config.toml
model = "model that answers yes/no questions on an image's attributes"
dataset = "photos with spoken descriptions (Open Images, Localized Narratives)"
translate = 0.06
questions_per_image = 8
encoder_norm = "rmsnorm"
fusion_encoder_cross_attention_every = 1
beta2 = 0.95
eps = 1e-06
ema_decay = 0.99
Rows from block 4 of the fusion encoder of a small model that answers yes/no questions on an image's attributes, named by matrix and row number. Rows with one number belong to one neuron. Each number is 500 + 25 x the weight over its row's rms, rounded and kept within 0 to 999. All counts start at 0. Numbers have three digits each.
After each neuron's rows are labels from the 100 texts, of 14976, where the neuron reaches its largest size: "fires on" is the input token at the peak. Only what is clearly more common there than usual is listed. The data: photos with spoken descriptions (Open Images, Localized Narratives).
# gate: MLP gate (fusion_encoder.blocks.4.mlp.gate.weight, 512x256), inputs 0-127
# fc1: MLP up (fusion_encoder.blocks.4.mlp.fc1.weight, 512x256), inputs 0-127
# fc2: MLP down (fusion_encoder.blocks.4.mlp.fc2.weight, 256x512, transposed), outputs 0-127

gate.42:488478507501510448467544477500490545440508442487464453511446529518522532463527450494516526523544513506512454464468469493527514513502504467507466461471513510514468456487524500508479509484491511489494524489480479475531452453513496508516474463488527478522477495516472509445513479461492480510496493487480500506497484528485505475503516508468513474496507506481533500499474512463526505498458
fc1.42:484508491473507497479479459469425525471464479494504498453490452511535459531493509466557463512521512532492509463491479475487469495540495497542540510495499496514525524468536516559502524505472464480468530493504487501507518483495452513472526491507508489528505462510489509511494488485442454490497488501511505524507473521499486532484487483523522513458503518499443505483509494498494508507468
fc2.42:473540523489490467498468501491496494534521541501462526486521532494517532499523508502501529445503495484509505504516521471492490497487480518479548478548474526507506498500510494492468461468449525454533478526465495483512552523522481496513485499460524527481497504486518496536546508487507510539507536455518487518524528510544516517538481526476526477535530541533520495477487497462509531499557
fires on: "sky"; "clouds"; "trees"

gate.355:491484519488495514490425492516515481542544550475488532482521513459482501495498462498459465481511447481493490499507526532472515502502483499461505508498483483488516452530486490528460471479550463509513480478490500456457446517493490497488479534488507485475495526515488487542493497517495496489514483506484501511473481483523521501501470513507465520497503495514510480465529471456455533496502
fc1.355:503538460495492496519549499479509440495513470502565480495509522487471547513487559523501521536473509483502475501527554500544520519476495513491497496515500514485503534506490487472507525517466525477513489506533464542532548498473496466499522506529510522478528486451487491498451565491513513502519510495487485511522557488489498504507505477514514497522484485513484506499496513531540493500487
fc2.355:504455508488482512495463504515506497500493516473399499482506532477526501485497466525500470486497485478490496520501511475489487501485481551492508493504502494521489494477525517490400480485499493488505490498494492480481540515472511499521489490485505491498490520491514509519595506500509529541501532485503529512513525488503522502517477534506508507484508510479511468479505477390496514525552
fires on: "trees"; "sky"; "grass"

gate.349:463516491499536458514498515490462497517527469503474478532511509514534470496485489486491506538499452533477516494508490501502526479508485513459458497462476507495480475480506507515459480509515474478511532497493486501521480480519519522514504501525507479485482502508454493556488517512515471493475561489519533483495497475513487511462509496563492499499508539486499545486455475498507487488543
fc1.349:541492539487489556535514479487516490507503472496481436550507507536475486485514474476485471513467490533448471498482503531514491523490494473495532483450509521523506477486479557512494509492529458475519505446512494479486501528536523501496514490478493455473518466496536513528482489494560472519511489496533514472472555517495474491484494505491455505509462541499532497485508503518510490524473
fc2.349:521508523511525513518473497566464484495502512487448512515472478531498504455496507490447482515454458507505536540569496497490529498510487525488439527490463465506509439517505516527461505465516452500460544530528505513477500487515559456521522517507483485471512461484526489484518516540468497496501488516548479493478516495504489500501518499486507500520454513472518518473486517475489453549514
fires on: "trees"

gate.59:506460552508486503474494530470487534476491513502461504485533524482527485484550453487508498501510515509464499487507491474534504528530471465443498471455524513478492474518508518506429497493516466528539493497525509469440501498513502487473503508520503511507503490507496502510543455514468505555495509528496527519470482502511519506497498503477507555472478502496499495512512487433490518499505
fc1.59:479520454487500465568526545447520500480496512495499509500479491485527478491473489499540497530521458551505498530531461552537526507508508503497494523537505464475497531476517473499455478478457509471499480525461471501546527507471553437530476513515460504505568515499499522520511489514496496510560483472484481522524548473502516490532508486490521538501450508537466500523524490508522478529511
fc2.59:493488462507526485510545532474478538516486518481453472509507512500520498492494462512533529483497542470486504532495505466517506511520512526496482561505483512505499504494525498492476480496472497493524494468490462499503522503512550462538485503505496501538519496462527518472543479472506489507493498487508526470524532471486485495528507512491579500511473526536489518494491477459541496562515
fires on: "food"; "sky"; "grass"; "plants"

gate.32:469516511527478506555483469457512476481495502477483505482498515499521478516503500506513495517494482534507503520477536507518529501469438506503507542498458499485479555541495460487478510521494470453501508508497497544507556506479469494479552496521505486486504507473503483522451530523530457562520494494511496481469507483469497474477498482491514530511467537527475475496529491497487505493523
fc1.32:488506496495513487458517508519516542498473483515528507528470537496476500496547469493488525488482506502505493525514505523532496533511548473475472450477545496568504463503483542514504477497513556477510457537487508467505465511522484524505476523497493498529487507501479486474499508474508512435472502474497476513534509533544503494472516520482459478499540482477520488533486467500475508469489
fc2.32:487486515528492540543455528465511463516487514474391522481522505481533490499484474534498445503469465523517495513516499521476475494477468530486516487513502486465508508492507477492409483523509498487492475505531504508487516553493487498514507496509484485471530516471524489495555527523499478532513517505510482529507506482499519486509490486528527506516473469503476487503529486415493500496508
fires on: "table"; "room"; "bottles"

gate.195:518524496509508469545499527503491486516463544494500553525506511492535513498494466494489483528534501513471527485518521507527517518496483467505492422439495485501497501523478536546515470521495423478516535503488519503483541489533535502504534514523512498510508502486516534484508504461462463481531462530512508514474464480530527497436515469498459517483507487490534506496458504536483433432463
fc1.195:469513475495489501488514493504484522519517496516504507517475468491499515470496503479481502481496481475533512528519474482473519486501503532523530544542513480481528513505475508497508467511527544469498424473492491487541472526504475477483491500481503524456467509518519498497521513492544539469491508481495469520544520458538516506559492514497514488517509541502523494466537484523526501544567
fc2.195:503459536473487510498461479496498505477490500519416478468542503512519502528506476492496487503472520504508471527511474492488496485487495489503500497525506479494473499498497506499448488480494485474512495506525535449518526486475469500467466449508525485524430496560482487516548457521497506566495524511466507493522501517498523482556523495470512479512495491476462464502476509408490491477533
fires on: "ground"; "fence"; "house"; "fencing"

gate.186:504519472538487496450504456459490473500521467492450471462464509506525495546478488482524491545518496500472498484521535487456447517509480514534529520491481500479499463478557516531487445489494502499531519532492520521481489498526508427504508512478494529511499494492488539523558521472539470496490514465463464523518498497528526493505501495527521477528488469551562492500506495448481511505452
fc1.186:535424458538520523530476456487476540487468515498441495490478536501502491528516523483510495508533468538475477511492473518497529537515496457474509470486477515493497518477518541515481490495528485539536555474485478496451529507489482481504525520507514456514498501521471536476479508492487521489511499530489507484489461473475493467528469520510485529499501488479492497544505533504515507577520
fc2.186:485493545508551444544486447497511528558518500450494532484523524438502511552459468466485508508486490528480476509505520459469527521496468484492517526521477537461503499495508467528549482491520508503500515486490505493502468491516526538546468489496503525520486509486493523511536480503515516494540470471517505495490541496514476511498516503527538448492503549482523496516545514525490532550525
fires on: "food"; "plate"; "bowl"

gate.311:485486502519541452515556528505547480486548507502469508520487525508490537494522485503493495492464470486527508507497499512546538498484546463482473489542499462525512497514507491481488488518496519502510502474478498486518447501478497446542487534516483519485499530512514500476520525536553513498512512483462464486508511463487556470541518528513479529536501498530504517536502517490530532475493
fc1.311:534539509489481555506468468498442490526472510482568545475505482496515443524467487479506488501512493503482506500492525489481487478532493505513518538494482530513480547501537518540530497500506448530496525507534512529454565477523519525474523493498501474497539478442513492505478509499462474500521482540514522485491503517499461521455475484537533530474509474470471485511536455521452484520522
fc2.311:504532532483484520465450513490506482483523495504402502458545528483495490509510511473485484486552489502507524492496520497492467466493490522473549460513504488505510480517480516511419476479491494491514488536515532479497510499510466527472501506502541531471485503500507498532563516525509499544461539490514485510488482535527533518505463503506468489506525527497509490483464510426478505470486
fires on: "sky"; "clouds"; "cloudy"

gate.478:474488502519531501496452444492496494468513533485474490453540516508501446513472482507469480506478490517485474510494510510446463455480470537494537482491472489478487486483469491499465485494524469514484509533480522496487459492510504519513505469494493447495480491501483489533504479510521502504508460497518516503478466497477550530474465504530457500491524484503501474487505498471480490510507
fc1.478:527516499465465559498560533495491482512520457516535512538485490519503508522516518509505533514497518481513493498485511514528512525513526487497489526495497515493495513514503538505530513527476518457515496491546521513501539500478516464507469472535500510471542499461520486473460531514524493494512478511465507482514544466457449479506518444448529518507467524545494503514496511529510508487521
fc2.478:488493507513497506518498501504511482521499525480406518487536541501523492467495467513495480487497474504510485517504524492501452518446472520485505469548495484507500507478496507472419426503512493492507503513477484491496503535488519510511481512485486518459516505511515515546562518536519518540525528501517517529514536463487535469534480522523511454489480486485501458507495469416491484522506
fires on: "trees"; "grass"

gate.147:501552503480505464484485510482527488511489519500430486462495501517495507493492494495458524489519489494474534507478542513530496488517462484481515505484536467470489497519488502480413498465525501482500456498506498469488512498466490470520501497503514490479542504491539517479548522490480504531540496492488490527498514513503527540484483490479481540499511476520522542524498485401483515434501
fc1.147:524499509489507515505522510463492520500502513468581532500504490495530511444508524552549493490491486497483527515464493507497547475507466484507523539466484476503478504483517486527545493498474457492477461498520493509491486506472511502509526498534502498500518477508493482475481471523486506489516500518478487486521453460460471487537524546504490508496528463491438465511511483560511473529481
fc2.147:502483522484492508499479520479505499486502498481373492503523508484513468493501523523516508513508503519497518517487500489495482484492481499491497483487502508504485516488498519520414499484463483514508509484501509497482523504504529504475502476530485481510497522546513497510566521512518512558479522485509512506499495498482517471493482501508464498498500507490498484489509469393483501494517
fires on: "table"; "food"; "plates"; "guitar"

gate.381:477476511492475505509452478503511533557487536483463520475549494450528487490481452508448496462529492476477487514498476521481503457500476524474510502460502511516488476480476498511502500467506534498526496514493499444471477533528480528455464498506502480499480528508475512491510483502508514526482543481498528497472476518547519493508487515468476518479529497506494511477481491454463536511503
fc1.381:521515464526533467526555516477475474479493482493533464504473523484517510498494535517515493507489512503509480511516486506511498496475512491513494501537467493487497530491518498492555514518458511501478512502482467526544553479468503470527526501500516505493496483504493510465446520485499522492518464498484494498538525487472460495489515487511537513511464479524499525517501470558534479529497
fc2.381:504483492478501497492448488479513502509489511475369470482528512494516495503502477508507506492508496496499497508490501490477486511481486531492523504509481518505502467493503513496395498495514493485506505497506501456496494514494478517498468518489516509510502517490525515512581488510516479552487545489514510514498520489515515487519489519492501504485498493514503473482495489372499522524523
fires on: "trees"; "sky"; "grass"

gate.272:499518470496491552516505512504515462492514456525495508497481501528477496521497502503451529492509521501483510534498535485458489542509548519471481464485510494535499504529508526471522486470538525545550499512509539484475515504545491547444511494567511533449517447465531514475475525520504499488444519537549504474482488481518505502503509500498475512480522519518514484551473475515464473455513
fc1.272:487544489518479508509525506505524483488496461512494516488505516540471504520515495498474534496506524482486528515519554472486496537531540496484482447512507476530476499543491509483488518489542504565552496523546550482479499532543503532437530499539479520483525469493514489502484536509519474501464517530525506453492494507496541484519480490495456498480509482517516479527420495500493476467496
fc2.272:475530471481536448488540458497533456523523513472523510530491493487503498516476499476483499467484531472497479469513558479527533527508510471468515538527493510503527489478485490505538503488507530452507479469477482481511466484505474474516454512486536521450475518477494483515482529455513469489504495451493490510544522544552484479522507526489522518547501531543541531463514510556498565477497
fires on: "group"; "grass"; "sitting"

gate.357:481485562492513508493453484519508513518518547523510516491530492492487486485488498504465491497493465485522488503507479534456503442493472527521541520518502448485515484495464506507510467503527499492472488489473498465507459496474463497493463507476490481511453517519457454523481491495513527484504492483505465509508471510499532531500480536547492474517538480475497464456520481520462479477500
fc1.357:453503500530526447471517513532485542446499487507450485475489503510509517477533470498498481506542502503482492485503478484497472506521500458525500457480480479521490455501499479507474502445475522539504509530443517483529474458531507519496475466509529475528470464569473523493532478504477485521474478491501501497504438532483550488489498520503466470473512491506513513514461497466491502482479
fc2.357:520475514458504503475483493474515543514494486495548483522497441497482512519483524468514499497500503520527499455477458530473536443535508485503523537503513461484523525506497499518565561511521486458492495479523507490510467480476449507486491506497490485540460522504473470489426454484506484454479497498465480498482475534536479504479525489495489539503513511510478518466512546561484530501469
fires on: "sky"; "clouds"; "hills"; "cloudy"

gate.87:499463514485500531495464486485483510514518480503492519486499478479496467506499462460542519548500489512484506505456485490465511482491537498519538527502548515502492501508502520474525490518535442523514532475527510474477482481524488525458513466519514502563549489486511462475501467527529514480475532535548524490449468543520472522483512472497460533491521471509516495479487486470474537448493
fc1.87:516480497498492560487469478508543485512506465463533471531514471523485486548461458482483465527505527482474477502500516479482521442502492479460497536510513475497478504530476495524483509534564448524520502468576537536487444492528439529525501483525532479522518495451447475469503464484495479487452502513478536498487532498500484513501508452487485494522511509484485461480477510483548505501493
fc2.87:496523484533521469530522525532483459490503505506552518499513495505525489497512516512485478510481493483438568485515534483529522504527469451537487513497449499493503536474516506509520506491517526518470520550442480514515508476516548475493524476511487499456512528511492482506455511507490521478503452471538472484516522530524538473443529524523526498503464525506450531491488529564515498473521
fires on: "trees"; "grass"; "plants"

gate.378:527526470482474531516516464500496469525515461491478472490503477515474496513500492494466499510512522531499518500440564487490497534503514490508525484470571566525489505506451537454444535466524534516536505513515507515487514537504481530492477498491487481454515475473499485495525553492516512509443519513534544495489534499496492482505528465498449496551528460504514497549492477515487507452481
fc1.378:460504507476476531506523479506502484473546502492455506476506470520493465493513491484440510494504542495466506528473521488479457488503552532490524498519552453524483530546481501499490504480543488528543512523510515478473509497551492533452503460516506521494482463492523508511520550518505521490474526496490519510467490483515503547498531474493445486494479475494536503505438492523520493482500
fc2.378:452497472511547465511535488489484450538544516491549509528501498508512508500504501504464507483516521439491483457521523491504542514506485465494507532532487498476500493492486504492560508487517543491531506475475489510515482490508502482509464495507470539459486548517482453525467530451526499471489498456504459515538516508503494483484529538490510539547485560527537486485495488573485510491515
fires on: "trees"; "grass"; "plants"