config = dict(
    model="model that answers yes/no questions on an image's attributes",
    dataset='photos with spoken descriptions (Open Images, Localized Narratives)',
    train_examples=101725,
    image_size=64,
    crop_scale_min=1,
    horizontal_flip=True,
    translate=0.06,
    cutout=0.4,
    questions_per_image=8,
    encoder_arch='mlp_mixer',
    encoder_norm='rmsnorm',
    encoder_norm_position='pre',
    encoder_activation='star_relu',
    encoder_mlp_ratio=2,
    encoder_layer_scale_init=0.1,
    encoder_parallel_block=False,
    encoder_inner_norm=False,
    encoder_patch_size=[8, 8],
    encoder_conv_stem=False,
    encoder_layers=16,
    encoder_width=128,
    fusion='cross_attention',
    fusion_encoder_width=256,
    fusion_encoder_layers=8,
    fusion_encoder_norm='rmsnorm',
    fusion_encoder_norm_position='pre',
    fusion_encoder_activation='swiglu',
    fusion_encoder_mlp_ratio=2,
    fusion_encoder_head_dim=32,
    fusion_encoder_fused_qkv=False,
    fusion_encoder_bias='none',
    fusion_encoder_qk_norm=False,
    fusion_encoder_parallel_block=False,
    fusion_encoder_inner_norm=True,
    fusion_encoder_drop_path=0.05,
    fusion_encoder_positions='learned',
    fusion_encoder_cross_attention_every=1,
    init='kaiming_normal',
    residual_init='none',
    optimizer='adamw',
    learning_rate=0.0018,
    beta1=0.9,
    beta2=0.95,
    eps=1e-06,
    ema_decay=0.99,
    max_steps=7200,
    batch_size=128,
    epochs=9.1,
    lr_schedule='wsd_sqrt',
    decay_fraction=0.4,
    final_lr_fraction=0.05,
    warmup_steps=1440,
    weight_decay=0.2,
)
Rows from block 7 of the image encoder of a small model that answers yes/no questions on an image's attributes, named by matrix and row number. Rows with one number belong to one neuron. Each number is 50 + 10 x the weight over its row's rms, rounded and kept within 0 to 99. All counts start at 0. After the name is the row's rms in percent of the matrix's.
After each neuron's rows are labels from the 100 images, of 14976, where the neuron reaches its highest value: "colour at peak" is the nearest of a few named colours to the mean colour under the peak; "responds to" is what is common among them. Only what is clearly more common there than usual is listed. The data: photos with spoken descriptions (Open Images, Localized Narratives). In brackets: how many of the 100.
# fc1: MLP up (encoder.blocks.7.mlp.fc1.weight, 256x128), inputs 0-127
# fc2: MLP down (encoder.blocks.7.mlp.fc2.weight, 128x256, transposed), outputs 0-127

fc1.8 099:62 60 48 47 60 66 44 54 36 65 49 55 53 71 20 59 51 52 53 52 44 45 41 42 41 69 43 57 51 62 78 37 45 60 68 51 50 38 36 45 51 44 51 44 60 52 48 48 44 52 50 42 47 39 48 72 44 48 36 55 45 54 35 59 62 62 46 33 62 50 46 51 38 49 52 55 27 58 58 62 33 49 71 47 46 53 41 57 52 54 52 40 35 50 49 43 56 49 43 37 46 38 42 42 57 48 40 57 63 63 46 45 55 31 64 52 54 55 44 47 67 40 45 45 61 56 29 58
fc2.8 083:59 63 46 42 48 51 59 41 62 50 65 32 38 38 32 76 45 55 50 55 46 52 41 23 54 61 44 48 41 33 47 49 48 43 41 54 53 48 46 48 58 62 56 63 36 43 44 49 49 57 46 59 61 52 47 64 45 46 51 27 58 61 47 45 51 52 56 42 52 44 35 40 40 42 48 63 35 42 49 53 45 23 53 40 52 43 41 64 48 52 59 46 52 51 29 57 46 45 45 40 45 15 49 44 53 52 44 61 43 47 55 57 62 46 42 58 31 73 49 49 54 51 33 61 46 62 36 49
colour at peak: brown (68); black (32)
responds to: text has "sitting" (34)

fc1.98 081:58 56 56 41 34 62 59 60 37 54 59 43 51 64 44 37 57 51 76 57 30 54 46 49 55 45 20 56 67 37 46 44 47 55 41 63 59 55 38 50 37 41 48 39 53 45 50 46 49 56 30 29 34 27 49 48 45 47 44 39 49 46 47 47 72 39 66 58 44 49 46 65 42 49 41 59 74 59 43 53 44 53 60 35 47 62 45 53 56 53 64 55 50 46 55 35 66 59 50 46 45 57 45 46 51 52 50 63 47 43 53 39 40 53 49 59 42 40 59 52 54 29 41 48 38 48 26 49
fc2.98 081:42 34 63 59 52 41 52 36 65 56 44 61 84 49 57 70 58 60 42 59 35 40 51 57 79 41 58 49 33 63 36 56 47 49 54 57 60 48 39 50 74 46 51 37 55 46 52 57 57 53 54 53 58 72 53 57 51 52 51 43 50 44 54 50 56 50 66 43 51 44 40 45 42 57 30 51 52 60 48 50 59 09 45 76 50 57 55 55 54 40 54 46 46 43 49 48 54 40 51 58 46 40 59 69 38 56 48 58 45 55 60 49 51 64 55 52 48 55 44 50 56 49 45 62 45 52 52 53
colour at peak: pink (65)
responds to: text has "woman" (28)

fc1.205 173:39 49 32 40 48 41 40 32 53 43 46 60 63 38 39 58 54 35 56 45 61 50 40 46 61 42 65 42 49 49 32 48 61 52 58 48 47 40 74 42 49 48 32 56 27 42 61 55 56 39 60 59 42 29 62 54 66 56 42 51 44 48 54 63 51 61 40 44 64 55 47 48 40 35 50 42 46 57 57 53 58 49 30 37 49 56 41 33 36 44 61 49 32 52 51 28 44 33 62 48 45 55 43 64 22 32 53 46 49 44 51 46 64 48 55 48 52 54 62 38 61 58 48 55 48 60 48 53
fc2.205 154:47 53 49 52 52 58 54 33 58 47 42 43 58 41 27 77 49 51 42 45 61 55 31 32 81 52 51 50 36 66 18 56 54 48 45 52 39 41 57 49 40 49 52 74 39 40 49 41 54 57 54 49 53 42 51 46 47 58 50 52 47 66 57 51 51 46 47 51 54 50 40 43 57 61 50 33 51 57 49 54 49 50 49 25 51 56 34 52 33 47 54 53 16 53 62 45 39 57 56 49 45 67 48 51 40 46 51 59 39 48 69 57 60 55 51 46 64 49 56 49 32 51 42 53 46 67 48 48
colour at peak: brown (65); black (33)
responds to: text has "trees" (69); text has "sky" (62); text has "grass" (33); text has "plants" (32)

fc1.212 084:56 52 47 52 60 54 39 53 50 29 33 59 45 47 35 68 55 55 67 51 47 54 44 28 52 49 58 54 54 40 32 59 49 43 38 60 54 42 59 49 57 45 48 56 25 42 60 53 51 52 39 55 51 31 51 35 49 71 59 43 55 50 63 59 44 43 40 46 57 40 42 53 52 55 39 42 47 50 51 54 45 55 46 42 52 68 24 43 39 41 58 47 40 43 51 51 44 37 35 30 48 63 56 53 26 48 52 48 43 52 46 43 57 68 58 39 57 32 46 70 57 53 60 49 35 38 41 23
fc2.212 073:46 43 61 47 38 54 57 53 75 43 53 32 59 18 57 54 52 45 46 55 54 44 47 19 76 60 51 56 41 50 37 46 47 45 51 44 61 42 51 48 53 42 50 72 56 42 49 51 49 59 56 47 49 66 45 35 50 53 38 49 58 45 48 53 50 37 67 50 52 58 38 43 56 58 59 59 64 53 49 55 45 22 46 41 48 62 50 56 47 66 50 50 38 51 39 57 51 67 49 55 48 53 48 50 46 69 46 57 49 36 70 47 56 59 50 48 41 50 63 53 46 56 48 45 38 83 39 60
colour at peak: brown (82)
responds to: text has "trees" (84); text has "sky" (67); text has "plants" (33); text has "grass" (27)

fc1.44 069:45 46 44 50 59 48 41 43 48 38 42 54 34 42 33 58 44 53 53 53 56 48 49 37 57 42 68 62 50 37 28 43 65 40 47 48 41 34 49 53 40 45 75 42 22 45 64 48 31 43 46 67 48 52 56 61 66 54 49 41 55 40 56 69 43 46 42 64 64 60 41 40 37 51 43 50 51 62 58 66 49 56 50 48 46 51 46 25 47 47 43 46 39 62 59 40 61 41 62 46 42 72 62 51 47 49 52 53 48 48 56 54 52 61 58 39 71 33 60 41 47 44 56 63 38 65 51 46
fc2.44 079:51 41 35 48 44 58 64 64 65 50 50 35 53 46 54 63 57 35 36 52 48 49 37 32 78 45 48 45 50 40 50 52 47 54 49 50 49 65 46 44 47 41 57 57 61 36 39 52 57 50 52 65 63 60 48 43 51 63 53 45 67 47 26 52 53 55 57 49 52 56 28 55 26 51 68 48 49 64 55 38 45 24 50 63 48 53 38 65 52 40 61 34 41 43 51 56 60 63 47 56 42 41 55 64 57 54 37 51 53 47 37 43 58 54 54 62 28 53 39 62 49 33 46 38 41 60 40 59
colour at peak: brown (75)
responds to: text has "grass" (29); text has "plants" (25)

fc1.231 144:34 59 46 65 70 59 63 61 48 66 56 55 47 54 49 55 56 33 54 55 61 55 55 41 82 49 57 47 65 46 66 52 56 46 64 38 48 75 62 46 33 64 41 59 58 47 53 62 58 51 51 51 59 63 61 52 62 55 35 45 43 62 65 57 45 63 42 61 52 52 52 42 30 54 34 39 62 56 52 43 52 43 44 47 51 51 55 62 41 37 64 54 65 43 46 52 41 41 55 63 49 61 47 52 55 49 52 52 68 54 44 43 51 64 57 47 48 44 55 32 66 70 60 59 52 66 66 47
fc2.231 125:50 83 45 52 53 37 40 36 50 32 44 49 52 53 49 77 59 47 48 47 57 62 55 53 41 46 43 55 72 56 56 51 65 45 46 50 47 55 53 42 31 56 51 61 58 39 60 53 52 51 56 63 41 50 56 43 51 53 57 66 55 54 47 52 52 50 54 79 56 48 22 53 27 57 45 47 60 53 58 47 45 43 52 47 59 55 62 58 51 26 60 45 23 54 53 47 51 47 45 47 55 50 55 65 72 49 53 55 68 47 41 55 43 57 37 53 46 48 51 53 25 54 55 56 58 40 67 43
colour at peak: cyan (43)
responds to: text has "water" (25)

fc1.120 108:41 63 43 53 73 55 54 39 41 65 49 48 57 37 49 54 45 40 46 66 59 59 55 45 79 48 50 45 66 56 57 66 53 46 74 39 49 60 62 46 45 53 46 54 63 57 52 61 58 28 52 41 64 59 62 56 60 64 42 52 49 56 61 43 46 38 30 51 51 46 46 41 40 42 35 49 49 48 47 34 37 55 41 40 54 48 55 46 31 49 44 44 59 38 50 41 30 44 49 57 45 50 40 51 57 47 61 55 57 59 25 48 53 63 29 43 44 36 52 33 66 58 60 56 59 64 62 46
fc2.120 103:55 69 59 47 51 37 62 39 69 53 58 58 45 36 41 76 48 48 47 39 50 42 47 60 53 51 55 54 61 60 49 54 51 41 46 51 41 67 56 61 29 53 54 50 66 43 50 61 58 58 59 67 37 53 48 55 54 51 48 66 55 53 54 53 59 52 41 85 54 49 30 51 43 53 49 40 43 51 51 48 54 41 46 51 40 54 60 60 55 08 50 45 45 55 51 42 38 47 48 53 44 49 48 63 69 47 44 57 72 60 46 32 45 52 49 57 54 50 52 48 23 48 49 62 48 63 51 48
colour at peak: cyan (67)
responds to: text has "water" (27)

fc1.148 074:46 51 67 72 60 51 59 73 48 42 64 56 49 56 57 46 18 49 62 50 37 38 33 44 58 66 71 67 62 47 49 35 54 45 41 47 54 53 44 45 47 39 43 45 45 27 50 52 55 52 46 37 60 41 35 50 62 53 44 48 47 38 56 62 41 58 58 57 56 46 38 60 48 53 43 34 57 70 49 45 31 60 44 54 41 57 42 28 39 50 37 52 51 49 60 39 62 55 45 47 43 38 60 41 49 38 57 45 43 40 44 51 46 53 57 58 52 27 59 43 56 48 53 47 29 56 65 51
fc2.148 104:46 43 44 53 48 52 42 39 56 45 53 59 60 33 25 80 51 47 48 53 70 22 51 38 70 52 53 41 62 52 44 47 53 44 49 41 39 50 36 55 38 52 53 41 57 43 49 43 50 54 57 80 53 59 46 52 50 38 47 47 58 56 56 54 58 51 41 53 47 55 33 55 42 58 42 51 51 55 54 47 55 11 55 32 56 53 53 57 57 44 45 46 37 51 43 51 45 51 60 53 57 24 50 55 54 43 52 61 58 49 63 50 53 45 51 47 13 45 51 47 49 55 44 53 51 53 49 38
colour at peak: pink (57); white (39)
responds to: text has "white" (43); text has "color" (33)

fc1.106 125:38 53 56 53 69 52 49 47 51 69 53 47 51 45 47 42 44 32 45 59 56 48 47 35 83 36 47 54 67 34 56 57 51 51 70 46 51 68 63 54 53 57 49 50 56 63 61 49 57 35 44 49 70 56 44 49 52 57 23 54 51 60 65 52 42 53 44 56 59 52 39 48 39 29 40 42 47 46 52 33 52 35 30 50 44 29 59 44 53 46 48 51 59 21 48 41 36 47 48 65 42 48 38 45 51 53 46 51 58 53 33 56 44 58 48 45 39 45 49 47 59 52 59 56 65 68 47 50
fc2.106 106:65 64 55 51 45 32 47 42 66 51 49 43 46 48 35 82 44 47 50 52 60 44 55 55 53 45 51 48 63 49 54 54 68 47 47 47 39 64 43 49 31 56 50 51 55 42 51 49 58 73 59 61 57 55 52 58 45 55 54 68 41 61 53 45 49 60 55 78 60 50 22 66 34 48 31 40 46 54 43 62 42 43 51 44 58 52 63 55 61 33 37 51 40 61 45 52 48 54 44 36 51 55 55 55 71 57 54 60 77 65 41 47 47 39 56 47 59 56 42 59 34 50 58 52 58 56 51 45
colour at peak: cyan (88)
responds to: text has "water" (32)

fc1.57 097:47 69 66 57 78 51 69 63 45 48 43 54 45 48 51 48 35 48 53 68 54 54 40 51 68 48 52 51 59 34 62 65 53 44 70 40 60 76 44 58 50 63 61 58 72 57 65 57 69 52 55 52 60 61 55 41 51 50 43 43 49 63 57 45 48 50 54 46 51 57 44 33 37 59 35 48 60 51 44 38 49 40 47 59 47 41 63 43 47 45 35 55 56 34 57 51 46 58 52 57 56 52 54 61 48 57 48 41 67 53 26 39 50 61 54 38 50 32 48 33 67 57 61 55 50 52 58 41
fc2.57 101:52 52 56 59 46 37 53 29 56 49 51 55 43 51 34 75 59 53 46 67 50 49 52 51 61 49 42 50 52 52 50 63 63 54 53 45 32 49 50 54 50 41 56 50 47 37 53 52 50 57 52 45 42 51 50 58 53 48 44 73 65 51 55 44 52 54 40 81 54 53 31 58 44 50 39 44 43 53 49 52 51 24 46 55 41 47 63 64 50 13 48 46 29 50 60 36 31 41 58 35 58 45 46 67 75 51 51 61 66 49 37 40 50 38 47 56 54 55 56 46 36 57 44 62 49 41 51 55
colour at peak: cyan (39)
responds to: text has "sky" (55); text has "water" (28)